From a checkpoint of a small image denoising model: norm groupnorm.
Rows from block 4, named by matrix and row number. Rows with one number belong to one attention dimension. Each number is 128 + 24 x the weight over its row's rms, rounded and kept within 0 to 255. All counts start at 0. Numbers have three digits each. After the name is the row's rms in percent of the matrix's.
# q: attention query, key and value (stacked) (model.mid.1.attn.qkv.weight, 1152x384, the q third), inputs 256-383
# k: attention query, key and value (stacked) (model.mid.1.attn.qkv.weight, 1152x384, the k third), inputs 256-383
q.291 095:153121143146117119122089167057129110136099162048109107111149109124146135181137172140146102176156107108117114120132100146157141157160158115161133128163168108140134121095063125134131147147079125082144169143109137160129108134107122144147134068155134114149122052123111121195121143120149103177155162102125107138098165141158114108138141129111118124146120109101173148102123093138128120134136
k.291 094:135113157148120133124100147084160107150106151047103112140147092113132164187140155151155088162147130132167121131126090123154126148159120112163119138158168113152135115103078144146121131129110099132178169157126109156096098127095118155145137098158124120149123029092118126179122132108142127181143157096111092146065149137163119131125120139093129117134088133098167133111157094142105131153131
q.292 100:156161138123096115115106133143107147141128126157133119106127105079098096078152130080154106114161134097140115145089111145146153106131119158179155137128119159120123128171148143149150133113163125125151134153097086124124141121156147119130166160134133125123090101129095118131109120120148086102150104120169084126130126172094117165135144118134117122143112124155101145120117136145113117134123
k.292 102:167162143139084118108086148124104143142115141164129125106122120061097102081162128079144133109156114099151117141081128154141167135103126157164164111145105166134098128143124146129156127108121135118125126155116106126116144155147153124116155168117142133114108123126087117116122148134165088111133108125152093117132129148119090153116147134109099134154112149136108131121142111139096102151127
q.293 101:135123116097144160128160101159147130160126129117154093153131133107162106120143112164098154135141088107125136176104146120125104131133144088124092139134143124159143126114144130139108128153118104113103126099133141097132088157119143144109103152081106133121098169143132164127141142111118137171115138119107162109128099108146147087128125096147110136119143139105193086159141143159119093186118
k.293 104:114131123124115145111166125166129133153129109116144085153129153093138102131128133152109129133152096116123150161147152112116098123146140096127108152121120140165147125114126129122098130147146122118090120104136120106142101137104121169109112145122119163126108156128138172145144123097149142163103131136115136115117103110140135080140127089149116132119162150114190097180151146151126094164118
q.294 101:104117173120103125115077066134073095164107144186141132141112106137116099138117140122114051091118130121156092180110140138143127117120131120101101149140121104131111117147183122079125157129138109137128160115153092130143105142114097153115129110121122137131146145123174147146128149125084144139125125104089126112079135101134113158154115144101086156124149123106170128115177133170159138100123
k.294 098:104133129128115130120078081135092101155113147188159131140101098123113085143139123085097094101106119110141101185099154126134131123104119128093085145116136122106111120132162087065146146132131121125120168106163116132119109152094124170119127126109122102161160148121192145166128157122083133117128117103085121112100114145152121179148103163102108144128168165130171115119165139147138125094127
q.295 094:137155083112132120141128130146130074098110124138115163147133143139115130096112113106141146105126106107077170107132125147156152104110133129141131181141104142125165120171136124108139119112101118137137119148124143084123185120152136130161146181152079148134121128129156134129099161138147151129142112137156092136130136109139182122087093115122113147125116138131114143166120116102117114088093
k.295 096:128147082079153112159122143133129074086114103125137141136129166111112130122099122093127149126144091128099170125114121153144147092114158111122120168132105141112129150188130120115145112156105098130116113144118158109121186139118159139161124176166101120139127130101163138123103164119137170099138156140142092130155150104121179113091112104153114151102113122106123149143114096098115102099072
q.296 100:160110115116153139126149122159122144134090101081094123138146168111105134104116152127115128153111109110125096135109121111132140075086132145180132143118124120122124133124107138135132130104137163121159111112124137120156172156116121132174124085104127129099063140125094113101174117080139147080168133129129130159133155139101158120127139136104134100116136160110105131111150164144142155154123
k.296 098:163101127138157151126167134172125140116103110092105142139151172101097152108120137118098128133122122112147103139118121123171104071096119159174104128123151088141120116137110126156141129121124158126161119092119126115148162137120124124158119091114106123103071121128126106086184096075153155075184135108126137139084142125106168125124136162134145125107118161104097126118119155143130153161139
q.297 104:117170123153117143161126093173123104151134132099123087092117110135099114115141141124110159093093133165101154112142109174088178157107128139084101163155138097113143095072098126162131151144123171141068094144140156142198092125120159132172142140141119144169092112110121127113083131152141169102067115160130107128122098164167149129132115120119128123110154171128101118117167152126129149144108
k.297 102:104165128139125135138148128167139129138140134129086099100144096165100111109146136124113152068119126173129122129137129167103162161095143162092103143099138116138144089062087141162106165118140175149100114155145165140192089118140154162178158124150117151149113136129110129127096145166150159110078126146146111170120105145158145159145110116130116097135135156148112110117182171144138119125087
q.298 103:163093127115125109135112102171102123129171128148100125166076124116160084116133109159142150110132130150179133111095103108123117102141093151107138104151126152139108151126146135124130082153103085157112160098138137153147112096164118143116125145088105112162127115125133091134086096142172099145145126149160125158093158167156120095140139118121160168127126150086169098099115156134163132125135
k.298 103:150118151125131103135110136190110120133188127141088133179075159122169107096125125176154138128133149145165115136101130129113111085159134145126147100145123141147106144135140140151124123097119086141105173134120119134135103071178117146143137161089096118148127109144113111131098106136136116153162135142152128154081144177133106103140153107134163150155132138110148100124125163124143099114136
q.299 101:124151129165137143150135130086167153110126144117178130086116092112140122093155146104102156132126138114132133099124139119154100105127125125127104166144119104091097087136112119171106173124127154124138158096152131113119124137112131120116117151142133131134163132092140173091125115181152151101120124106063144132122147115132122147119109153142143133132177095179050110097088159115126130105138
k.299 100:108145126154134106169122106086120155128126163105163167087116088115131119085139129113095138134129128125130142092142140116164102134150126119135110163178134151075121071149116125141108182131134174134117169090148155114116114118117117114147112152141137139131162150112122165104109118147144153123123108100093121123133164133127133167141098171161151118128177103154033125097101164115092109118173
q.300 096:179093147137161134148125139143143109104121095148147132149127094121114149127162141109100134136129132128141158094099087142129167114148124145130149121106164168088126092126185124115118139095103170114186107180142126112089120135115176124156134119110074102161113147090112122145131167153084168105113140122165135096097150138138135111139162108100080092125129155139136126147102108120097104108122
k.300 095:176113123114130174148118128128138104127104104144131136151125107139120161117142135102104126172116151110142147110086096132138150132148127137120125122124147165090120125130170120107098142106127180107182120180146096155082139139110173118146124106103080097133122131107101125122107168157069138108120128132159137085108150134154107120148157114114082105123138127164123128149091115113121112119128
q.301 102:119148114132109112138145155135155104129160113105115131107108158158143116144118122139130112117128125136115104126149146090130108095166129157155144097141125085135126115175175093087153131135144161171132101142149135122139108132164076125111137095104172135152147104103105107144144131154111079135149131110106127134155127118110133148092135151125099114126136086121102187163109086137068153105162
k.301 108:123139111130126099141150147124150088145148113104131120106114156155149125156138131143138125107141148131118101128116142122111115111163144167129133101129137096134151136157170105106147145140168148162130102149141143137129144130141074123111136138116172142155161113115108106155143130142107102113154149107098140133156122121132125141078116178152083099130149093117095148161088100132087160113142
q.302 097:124149126133097105120188144115121139121108144157161125097153174122140122142112098093093151135111127126146116104093133104143110149075128085114144107107112116077145157096156172173119152123160099140126115153160129144102114149109139116123108096139138129140138149154079144102144114159129091143135077128133138076151107112099108126146139127133087106117147118147121116150148131123136125082118
k.302 098:112154133123100109138172144128142171100120150146151132111154154115133117136122123099079139116105114125144125101102114119127094143078129102103134134118118112098107142110155161170127143114141074155138107134159106169114099144112125102130122099115133121146100145108111139087152076146112104145140115126127164081160117096099105176136121145141095125105144130116144134166157113120147138080114
q.303 097:130140102150154111145168108127176114151157130100119170131095118143089140100102126121120103100121145109154134109150117140081137111114124124172144116119157178107083124144110080097110117144107130112144169093171129086125126127141110140159127086106146111124109139145181152129124108170121110110151131102138082124133134145122123128106122106136095130178117162142097136128148109107113146088153
k.303 095:133127098130163138114154126127185103150146115112136119114114126144090159129114127133136091146138155114149140124130145138102148106092120124155142132116144184124100123138115087095117134130102121118147156093138114086132144104141122137151137115110143132118127134115178138125143106148129094124148154106134079108106128131116145139111127110123089119167128147134109129099144097123109153099138
q.304 102:095130141148156112167131148131156150110090144132108141115159175150146119088135135129109137117155123124102063116099120121117113162146138146179159108176121109178116128062126091130157117147108134133098127106142150157122106158184136150126182132144175145090146115148134117142078126110115118130187110143106162119155137129106132147123103120138134158104095091182111105144098079133134172128126
k.304 098:093105145160144123136121126117150160113119140133093127139163187165157121065135143147093145122136117112128077100084121107139154159158104156176125128167114110161136130085146086132169119144108125158092122101162160151097102136202155141147150119119158147091136140147134109118062124107108126131174104169131148107148134135088105154117109129161125168116078110179110108144131094116113162119120
q.305 094:099144090141128157124125147134132110124114142123116104112134130116086157123140171142162144134122168162147136148171117163126102182123170115133093082100095105151155158131156133162112133114155160173147143115112102085123128132139102120106117115129130140107133113113099099172158126173123144111102132146119161138106118179146135094161096092168152124148111082151143112092119154102087137145093
k.305 097:117135117132147153094129139118130112126104153122139113110115135121068159121120154140148142128109166191130131169160101166115123143125161119159104110099097098136159127120157138138146141115163156151146108105094115115142115129133118138098127114120132110121115129147096136160148132171135135130091130151122170150099121179153134098190133069139153120147081085138151103105113150100107117147095
q.306 098:143075105108142176102110151082152127138194117122090123124116104063131161142170126114137139130142103141105095080143136118147105131162098136118134125122140108117099156115120169116143135178138136113128121134138142136116130130149144146128119105141141129161140129095117147123175131112112121177175172134133109164141132116148138143145096159115163145103122148146148117097121131135121106093088
k.306 099:159067102110116187133106151059118125137174131120099123113105102087127157129157135120150136148139107141094099071150129114118118131173112126098145133143143114117092133094113147116129121179158139119117137152142157146129125136153157132136134093161121151166132132126122169123150153113120123154149149148134112170128133125117121137142141149108185141106149147133149130096124106139124106098123
q.307 096:135124150146092094101123130097124105111109152197139119153085154104085111120165074082150119137114140097081132188161102098105133117104125133151152122112166146133161103128080107126089133116134146155162068112104106120139132098120182095126124144161193118132103147073138127173140103124129162131172162100123131156143140079138115149152148133145164146134125137105125092142109125103150117117126
k.307 099:127130148138127118110137131116149105116105132182130159134083150131084111105161092095142103118095127088092153193160091114120125141101134105129146143096178159143167110125086111129105130122132125131150082106108111098118109114133176097115144125154176171091135125098162107157153089131137137138158134121103129142151130115128143129161128143132143125125114151145115081112090116130138134120097
q.308 103:142096087141104067143126136124089116121144102127132109168110091139134130095116130175163147114075140141122094150159136105142126143099162105106159137130108130133141177130125107131161107091170117101124122127129164143142168146143145130105091152146148105133121149140099137122106136113128089140096161159153097148167137161127110110106131128148119075132152130135128123124101146121117125142194
k.308 101:137128097130140045155120137138086125125132122125125110164135105130132129086121128149154129147078137128123088153160141096155125138097150063102147143138105131122121182137138110107135109087149119109134121131129173139159179146143119114100099144137168085141112114154108113122137119123126095133119148146150097160159145148146129089114135142159117076131129123135131134135105151133105144134196
q.309 099:106096106122130132152143116115100111147121134067115147115133121175127116181119104142142131171131170120123169083146179160102142147098187135117128122081180095079116123131073125124113112181145132124144088132100092150123157106096113115133120168120132149093123123119109137096111133080109179149087119155135120124115115135094123134129126145133152076122141105146153155151133142095067146121123
k.309 099:100116122100154120133149118127154118125114157077118151099112123168125111176117089139156129146112162104116157070136157128104154147117155145108132121079158102102122100146064114127103128178116122144128122148105101136147162096124128119147112159115146145106113125123101121151114127061101167161114108160131114128131109124084119104137123117131143074123156129153188171128119157093092142107120
q.310 102:118130142090174114113174138106105147098115103144188106137072116145136169079109117170115139146079160134125150114114153098142137112182097151129128131152123129121132109135110122119109157128153090086104159140079128123123116114148104117139160131119121114143137151093123137148111143099109096127104116127127177153118115091106156119134122166147151180147110114106113141109100128144123101120090
k.310 098:116131155109150102117135124105113134086124106152148119138084132142135158083104117154110143140063132144149128120123129101123120098199081121125147137132135134135142109128117121126101148129146091078119150122044127139118130116151082124122192148123122112127143133086107121138137132126130106116102113129111175125121128107112128117127135149115168168154101121116106129093109127154163092121099
q.311 093:138127131147118140146109150128148149144107145129163114123150123144163091145127115122156137118144118132147151129151128108094155134118125122108127128120128175126133119088172141152141111151149069131121163140124155119092107144090177079116129124114113111115134123129113157145163108075147105154102096104125142103149123088125137156096105160101094120106102107139160159157115117108131145160102
k.311 095:138130127124096124154124145139137144111099129145168125109156129159161074147142122138187141071163119139115136129140122145091182141114112104152148114116086159124138126076163139149167109139167086121109138147132149087098115149111179128119146118134137110126143139111126144134142142106135121160091127090131155121139088073124147168097112144061094110117098104131165161174116128135104159152114
q.312 105:136145166149141137179103118137110143108121105147102146161182164177145127123117147129103135160118125117125148096124152126123128159113094128118114132129131130169123149142137172102109161104099099189120112130177117094116106095077115116057114134148121109105130155113137109121163128156110123088144102114130127178135105142132149119096149103130112105128143117095119141156135118115172117118156
k.312 103:133120162160145130144107103154110158138149127140112114166155126163154144128105130129117139141128133131097169095129144112103091127123102131104119106150132142161113179140140175092132162126098102170112122145181101084125132101104113115044104126163131113118119135119116116121131120155114135091144086075118133149154129157138144126099132103127087103125141130113094135160157117095170140157119
q.313 104:095116116090135128111090117123091122112118145170121199109148163157109140166124136079106109105126112114117122138156107119138108085089097143083108156146126113110104118133175117146162117124101082103118099148114085130075164125144143133148126159136087141112129146158135151121086110123129121110133119130122171110110119085149148136118121157129101112144132081123106152105154150125141134167163
k.313 103:115112137093128124130089122110064113147126142169126184117143133142120106172137127067106121122146114099124112130156111105154113089086095158107110137121170114116106130129144115147157116118094094107118082147133117126122150138141139166133129147125095144114139160148107163111082115139119108096144125122135180127104122080162139110135098130137129131135141078128101136100155153096143123154158
q.314 099:066116118117123126091112120122083113125137122133116150115127158113140143139096094125136103169125123194116158120133120146140078105152159128104158070143134110135128143128093116117106114095095122125104053102144148153103152138097107136136137093152120127115123135150159099136139124124059088107152110171122113188103140128116088106105114124133144109152172149115138118134137132116141121168114
k.314 097:079127086134105157116133107121109103124134127127090154108142152121139123149095103131151108139158118185119164138122134138127078108132142122108168067160136125129127164117123099121082110121100121123117046098135146168113153180103128136139133083141103134132114110140168098123144125117088084104137109195113134188113125140110112102122121120160128122175165156105126120137115125123156128153117
q.315 103:138141109142088121092089149156127138135176118149132153149142118131176129153108131146107154097136094126122107108139139125148120102170128125094168143108131156162158129138117139130099127128133127125116103150089113144164119149151133077132128104149140123126131116159135110122154169101167163133115153144132096110146099151154085121146136110162157160079104162154140150116161116121108110141136
k.315 100:115146090163096100113107137165119156130165117136151130144144099127157140146099101150120155114140122111120099099153115121141116090165128159085138177114137140155172125151111148152131132136110136126115092132105121134133135132162121057115148100125138139111130120143159127139131155102176155146119140124150090118141101147167082123132148117162167187095108147138159136130144114115109127141144
q.316 108:179158178155139162116100103134153127129161129141118121130105108081129163133138133146159119105158148117164119151093097098114133171077093116164075131138119123109140129133113163111141141121164092119124146167145138116128127113128094129099087090146110130114185099125148145116107087129151153163113145145132147152119093114147127132152119101132138130157124129094130036080159107140147122130162
k.316 107:209155164142136149130122084131133124097146145151101133100103099088141168134140136140159119124148143123159122144081100108125154168042116133172090128121123133114153135138131184099132125084150095095128160165129106108131100121112108092112095084138125123144169104113130136123117111140129143169093139158149150147133105113144128127120143079135138136167130114092131057103143099143148143136163
q.317 100:120153157130137143085124145103115146132126118121136094118151125115120113112108132137102095113138128155155154133126143116100117133155162143114131169086150080161102078186126139153118112086115156126143145162112127115148123087115106159123109117159175112126165105119140119121122139113126147154154082105172110121187145127133060116163122162096138114178096107122127108110102148133148129102163
k.317 101:110124120137124140092126144103109151135124115102143079113167139117124098107111156135102080116127142154135152136131118120106113147129161135125150159091120075173104080205137121172139120093130144129141149174118124111167107091142110146133112116131161102107157104132156108115103156123131148162155073094146106117176131126125085091147133151099124103160122089131143130119094137157152143096142
q.318 097:105123125120136147129146112139166146134085108120126171126140126144107117173114151127136070160128128095102142143084185147133091140152118109125145117100099115119151152134122141114156110112129165127125130106086123152145161168096110167134123139082145147139137106152109099136145099151130117125121154111087107101149118116130145144128144101133133154115126153141124169113093121119142112110138
k.318 098:112112112123115143114159117120161123139085116112128172134125155143126135191107147132135089159117126098104138139102176153150085141151115103119157116108095107117150171123141149145142097137126164125116131104095112158118159171079108167138101148067148099144145121146128104136135098149127115105089169125097119114133102133120137147117146107121156164096145174114109140122097124105156112113130
q.319 098:133126147108141116121186156129125138100157149128163098168138133175136137158127130156127155129116163167128121165165126145136139126126119122140104105104094147105138126145092146142108096088150198138141108092129129126096153119155117136108138131117149126126134122140145094098131103091158110084101142111102155112147121115100161044120140138121150132093080131105138129168158128166123136187113
k.319 097:142093157124141126144160167122105147125156156126177091151139129177139130186144128146122158137120131166114134145168129123112153137130146115155127070117122144096149129149107136142102116092146189104148113111120148125092146123148135135116128134134121113112149109139128078104122111106136113106127162124104150102153167135125153051110118116139122150092082094129136135146175103164129153202110
q.320 094:100165179159129156123129144146124046135104105129106115156126138123164165099155098153107136156163115126111105179130092136124144094140114090152158106181104155128107140160131130135151120141108144113165140149132118116116096108132148133122131069109149138117091124131082106132095146107131155123074104164143122116098138137138133116088122148130120101079111151121150136148152146126146095121128
k.320 095:114175161160118162144128142122139062123109131136111138145117105117160143080131104143108108157150148111129095150145116135113126100154111092147154102190103171144127126157131133131157107152119147130151155139144117147129082106131148141138127068103140112131083094137094099124094129107123146114073097115149117132098127094137150106110106120123144085115109183120115154140168116135133100092093
q.321 104:195141144149155122146116132134137105173128124159122073147150137099168118102093110154111119129136143131147106107125167120096157138145123145128124093151107149136078153159123156133144089143118142156173122147101127158097156128113152120122096149097153138112128098128138125128169111152165112115160092097094153144151175126118080164161152135125126136130134152184164114139113127082145126143141
k.321 101:182145127134140131144119127136137101181135141137115107150129123085178147114111131151108113132137146112164126088116164130102138134147125158129118114141121162133093161136141134121165078141125122159147116152118133147086150125129131126106111139132156108098104105151134134136168110158174139110156111104109130142145183151089093151155154145126131107126128148191160125114122116084127132139135
q.322 093:140135133098178138124142137130157132138102111132128147109169141121151126093067125144093106127112134102087157106094122102136098116157141139143132139121162155138135096091131137128129167140135114149130164113076104101086130126123150096125144095133078105146150083142128174104122118087103124120128110112072160112134104175126138153141107157156131069098108154154113129112151116089145126148098
k.322 093:119127140109159129125139125121147127126102102132156145118166149144141150105074109143125136134131125096126143106111135125112111104185117143153138128135148124090145102081120144138131198146150096135132161113063115116094122120110152101088133074125086100143155103125122168103114104090130116118146110117066155115125129116162133144092115154150117097104097151154117134105146173109121104150117
q.323 093:114130112135140088183165150129116126141114097098120094150121155108112163154140125110099129105137138118095117115155133126136093122133141119110158160147131118090136174110115119094139105175174090139098100119147168159143192162115134112120168095105110123174147197094116097076149134147106130157164136113164116134146108067120143128146113153147115087129123169151133144138131129190152152147143
k.323 096:135129106121145093175164148120107116145104117096102090145112149112098184153127147107103110111141140109106101087143138098157085142150129131137134157118149095107139159111093136110134084164160106128087120133133128137134166171118141118153175069127128130188139173117118088102140131152096143173129115134157088125145121066118160141136108126149134136115124118132141114132137135169158171130147
q.324 101:123149049141091107158141168125111135162142105077156150158092100124089101141118113117172154102109148142139124133120111127115122168126101132118150101139124116101115116142116076113128107126129128149160089138095128134101140083128145133129164167140146130134140155153123118106137118068116161113135163135155088159129160127106126125120145074104090147116094113148151162112113131131067140111127
k.324 106:128119028139116100113167153133097126161149105073145135148094100141097131132128118102185135107123148130151129134109134099120130167122107156130177098123117118100098119160109092135140103128133129126134080143083137140122130097152156125125150162133144137123142148160142109122126119077102167114130165106135107152103146145087120123131141062112083141107104107156163165119122130136066162104135
q.325 095:116141119123146167114100118142139169158139171073117141129160144124147112173135142112121129121116114137119132132142150120131138163101114155098140156136130131136123089160062134122119140186155151133096121086109138134141119186138158085141096115158128174106118117100127166121182140154122119158141139131117141153131091112166149112082111120184124111112108144134116121170124125091113120085113
k.325 097:130158118126137174102118114163171163149143148074134119115177126122148094138144132125142141126123118141101112143130146118125101173122141160068144133131171121123131113136066127142131145174122151122077127089150171139151109167113126071136074116115133157128126130080145145112174169118110134157143135125091151185127119125143123107094134107172105122112128141155105123137122109105088162075141
q.326 095:102194089158088127122171159095108136114123149174120185120131163120115156142159137143163129121144142125103093121106119122123112086120151084141140146122130105099156173147121131115116127113151151133130115117137100152104117172102126144119132123146122127123112156134090087130125151144123161118131136158084143132077150082147162178115124119128156166104173104124131116096120133141119106138141
k.326 097:071181104124103116108155131093111157109099141153116165127148129141119138129154141125165139132123142129113065122106136128121114086133134113145119168104132143127154138153136132129113107108150155123156098148138116165100117176100129130124139108156125140114091145143105127100140177133128161109130120159115170111081120087149144152120112093114134146122169104144139099114139153136129116155150
q.327 101:101116126072133198142093149129133115139155110119076142081122107134145139114150153118142115138115107183127107175160151121153117143101118134144105121144116126112149152143123128114105119139109089112139116140149100119128121143159149127125098101121114141108129163122145108093141124135108131173107087134094124088103142104132119132159151160122132139134114174093106114144103136166155142116101
k.327 100:114092121083118178135092163111147120119170110129070127092106106128136127132152153131149116133113105170123104187159166130144119133104118123130109136121100143100124153134127103118107148137128070109148129137157103125150141150184126109095088102166159131111143161123148111130121106142143147175133076126094128099095129096152105141135134164105141146123114173076090109146097138151143154119109
q.328 096:109105141143129068100155121118176154096121143136090081139142141125087124135108086131149143150082176117106139120110107112117143141153136086120114147137100122142173091130096154138152151156096132105123145095130138107114145098158147146178171108122134112146113126135120065118174099088172175119122150145151160142101141065096144144154139099106153172090089138104167134139089129102143131139129
k.328 099:107134139132124076085145125103177153097119130125083103141136153128096095143117104135144128136095194130108139131107148117114174142139138082124135161149095130127160116134096140151138144157095132124098147085132127092088140133156150163162141125135123115136143110130130081129181112080176161116114152161131170142138104076094147146107119110104174159100118149116162130118094128105104150119094
q.329 102:125152114133150102136136124124110154167143132169107101154126128174065156139118135121182090124087116165097151135075174115163157097107097107154137131094173094127100130146135147151152097174080150146144143095103163105146117114110132133091084082112156140151131129130083131135138103135174116092152105123173117161091124142129136101144105121164113161130121090100139161135146138158121144144136
k.329 100:125128122136146089152120123130095152152138129130126117162152129151071128133133119131198092110102090143093181147098157142138136100124117135171143120123151092121091131144125160136162089185094153168146141106114173118120113096114113140091107084107126128152153144166114132136132120163143100087151100133157124137113126152119144093164098111146116152116086112110159156132150152145115145128146
q.330 099:113163150101164137104137148095072144108151121192117139100090087148090115103153148155158085150127122070142126139124072130128105116089138115099122152108120105097165147172117077126168122109128119135112122125068107106137135084121128120122088123112129136125147113125121113127121117101142098104158131132115116120143114129113128117121167150149133144163140130175078154126146130142128085127153
k.330 098:099158133088158120121147157093069136129143127185125133098106104145088117115149123149161101162116117078149129142135078142125149126062147102066138152115133118095170145156117089119154135109147118132155075122070117090144155098140120094147096126105117158116148131109142104131111158083133127120151156128136118120157115133102136128121179143117109162158142143156098137111119126142135094113151
q.331 098:167123115131124166117124148117152133134165117126124134131137123140094133151137156134128132143091151141159183146160098120173127146139168100117149148150143143124108106099125107128097133137115172144090132153137080121138142137135126144132140137148114129138141124149138095146123164136102126115111142097123138154143146167122143141102164081125128110102147097132087127112151107153106141107119
k.331 095:133120149125114169128111163118161115124169119128156153132112154127088127132133149115106177118083149138152144132123122118157108140140177111111136171143161135096122086123099119132092138134133166171089114134145100127148136118133127157132155146119130138141142096135122102166109125119122133139130143141117132143121144179135135134095149142117140104116126111128108109125159117169122113123101
q.332 101:137096092146139103111125112128126110113049126138145106105134158138179134075144105113118140110087125143116132128113121122100126106138146124110136160077161097156111131112120138142119160078168109084139131137117137139140159182110159125098161148140157128150127121104121130119105158109126129121095127125130092118151112094164134076141113134150132162148146112155124113139141104113140102181138
k.332 098:123110111148123106146115101142141121126059149127170134111127142133153132057151113115134135122092108148121136129097153105095124127136130089084141158067139100146115111111127161134121128077160100094161150139121126166119161179110149143107145161140137130155146136116115129114104151129144128117117137113149092129122123093169153078150120116160121158132139114136120104121144129121154116180142
q.333 100:131081128127096135123086132125182164118137111147107114131140130162146111154114126092127129112117147125185097071165133132071174092155133106140131113131101127149129096117103097122085146136128161129172125126129132141116110111147163150134108138139112107096152146148107147149111106118140148145142141141111141080132122125155120154150138128153134136180148120155143138099111146138114115093131
k.333 099:121093112134123121119078123145181181117132118156124118106109144146150132165133125098113084141122138105186114067158138135060141110141122112131118121109109132132131104110111098105087173150155133133149118130126127155120122109151149144124099128102103092077146137130104136132112113101147149140122120119110174097115125132139130155161131127139135146166125121162156158107103145142114130081126
q.334 102:139117115111102125139138132168049146112111150113155123117138173176176128153144141148136130121154140111128094144137157122132138120085135139169134136073151156141137133105150146173118150103172133114152127169138107123121137113123124135117117105144140158107137122114152124126121155127133146103108093136128104146103177156127123104091106126155119119135118142105095094109118077106120142121107
k.334 100:151124140137105115121148138170059124120129144099126128115148159129128141143158161147127152134159141102144110146131151125112145139089129135174151144095130123157143112073158190181137173106160143109166112181123127113153139113125111121125129102135142152144146151118144141140126137131118143108113093135118106163126180172130118105076112126160136134127130148111071074129125079090118153129098
q.335 097:160123139143119083142159137150162122145095168114121175122135135122124095152126069112114141139160147160133138110154118139118126098119132107117097122120115117119131096136133142065108112146126120149107114135109156128123144086099099098161145170161125134151123128174176112132150133129103085123129131135174174127130102118112149106101121120074143120139108114083124095163092133077137117130128
k.335 099:145106125154134087130115099146146123143102161122106182117118157155140110180141061108118155116180139167132147127164125159127108108108146113102093122119134153157128117131125138100100116125124115138123122114119177130120150108092087104173132186187125120172135141149145139105138114155115085081128118108207166116126108123115137104108145126104161113121102123095160095149101128077170131152137
q.336 097:103128125106123135128132123117114124116104088140180126127121102121114165069126120149118117144148102080141160093090104152159125108125131124168137117137097119132114133166104115089136145100094126127130150191174135104117121101182141137125117164175127119113154085124106142131129140162150114136170099123079141156159142170122128134114105146114127157173111083140093092109102090148125103157107
k.336 094:113163147115103132141123114109113114126158090137180146114146103104120170095133107149140133124160120097117175097086096152189116098103131138147146124120098136115107097174104137118113153117073124135123138173140144112140115094164138113123138190154114122095135086122102141115122154163109122142146121130073165139138152153112124112124118149096116114144118090126113105114119102118144105159106
q.337 098:142124168128127109112093119156138126130135134130142120139081106141140132134144113163143146135147131159096162188144128133147109104113092162142093092111133157146093125087134112148158146140119138110129170100146148157144133136108089127142092084131117108129084156156168147142113123069120132099127159140159130132116115099097134107173110133137106097100087085123131159156121102106116151071117
k.337 097:126158177136123120132097123136150115156136133131124115157114111133141121125129103141146146135138123165086175174143124130135129132109081161173073091129141121159084148080137108146152131168113135102125178094129116159133113117113102115138126093149122092102101152164165148133109146099115136120098161119163132133143118099094124126154126127117093120122085116101129147144114096128122129061139
q.338 100:146124140085128129094137115132111145089167120119138144165117116108136131118145155111111100104166099103139070123142119142092099113084069146132118098142121154148104103098129096140127127146162154139138086121146147106151097122159147116096145103153147150129142145174123150120125179114103116118102124158147118143114143115124097132095153105138109114086088168091141136140133135136117144107112
k.338 100:136090135119141151131126118138124121118147127119161140169162121113133107120182152145151097088167090123135047131159093172116140114117091129141089092151123135125073125110122093136134124154148149114127099119135160079142107124143145129108164114170157115142131133188122113108142172094117115095084119157141114148162139098118106138104149093151104091093128146079122112141153147107111091096090
q.339 097:066112160113103111134141137106116107169135114146148171158140106125088130108111119141109149101112137111102137128079146132128164169099102137098151115175152111100161123117157115143100123106179136152146115078105109104138158109108174139133141197127110067126128157141156138132098139175143133129152166128086077087120106126142115118114139095062112140071095135144188097125163118120135125140117
k.339 099:090109182116089094133132131116127102164163144175156165162126106150111130130108138155134127132105144143114116141069132121135133166097111136113123110151142121112145130125157116152126123113177131160177116106100097100121133117106194130112133183108122091132122149135147128143106118170127106108156171093093060107122132146139142120140127086079093148071083134129162122130150119140176125120131
q.340 103:123143124121122144127141094120110088150123162121107089094110103133104172112109136120125153104144153131083180137134108127132084152128116144097148142157118168174111123115117152128143106118080121123095148079147161109115096125121127150124136107126127125143160119117139129110067096126113125081126181106152177096124105128170105172108139105110115150121156128157130097095154156125138154115145
k.340 104:115132135124107134112128101091089089125102156122112082098112121127116146125133136123107154075141162137106174118165117134180104119139109125113167135157083150157114120133121124122137116113083105129081149083150148106148106148120118157116150102125136143133166100092151133114087079123129127071145162094148158088131093159184128183108134125130102138131147115150119099123119163146140142146133
q.341 109:139116140120151129113115145118159125133135104129088123123096135115095098071148128161070120132088105122111100106124134154091149094134137164105136133096171161184130139159173111149109144099135101140107091154090130134144096106122108096135152142110084114145135120043112115154105108156140107078066136158119133165141124139107131149109137148128157060138164112129106140110151175088140110097123
k.341 103:149129123119121161109129134128148152131131118125102129113117122126107094082116125147057121143095114130126089115125159138109122090141131147092144131095158137191136132143169126141121145110130140135114094122098138132176134077145121128145133137113088119164111136057141111191096099148124127097069144156154128182139109153121116132115114138132168061155139112132102154122152151075114086110103
q.342 104:103111158139107121120117126125143142117085134100170156107124087164169116149155150106170130123156119154129137141124161135144083138141118139092112139095091110140141151148163144133150149112124114114140129138126130163157139150098095143155105167093161163113133113133142158145114144123110153095197148125094120125125113118171127125122142133096127106128113140138106162169085127151106112104131
k.342 104:104115134126124108108111144138152140095083154104161148114129103163168138158131143074146102136137115120109158127140157112136088122141104096110100133095113114149160171152156142118154156130089109122139135129112118150150133153109091146158119156098146169106133110129141163151127145125090140107180162123106106108099114122148157151138141167115125135159141130154122176170083125134103115116135
q.343 101:070115143151085117103099125140127130087147086091140112141128130083135122165151134153169172105126138133137187114123174089138134141171118147155130114099115148117096130138104145113087121086109142096155117156163124179161115150082136160154148103130113146112120138110137139155135114125089115160149154118140105089120143138162131128097135136146147149162197120176148137143151149134130164122084
k.343 098:092119143140109123086111150141126131118126088087130077141109142093145104151144132170163159111115150118116167148125150086144138133170117173150141129092119145125092137161108125108090148054094136073130126159179094167129106120090146116131146126125126151122152133124112125141139125156110117163141118118132102090097117164171126111109152123169156139138210121159155136120153143134105163107100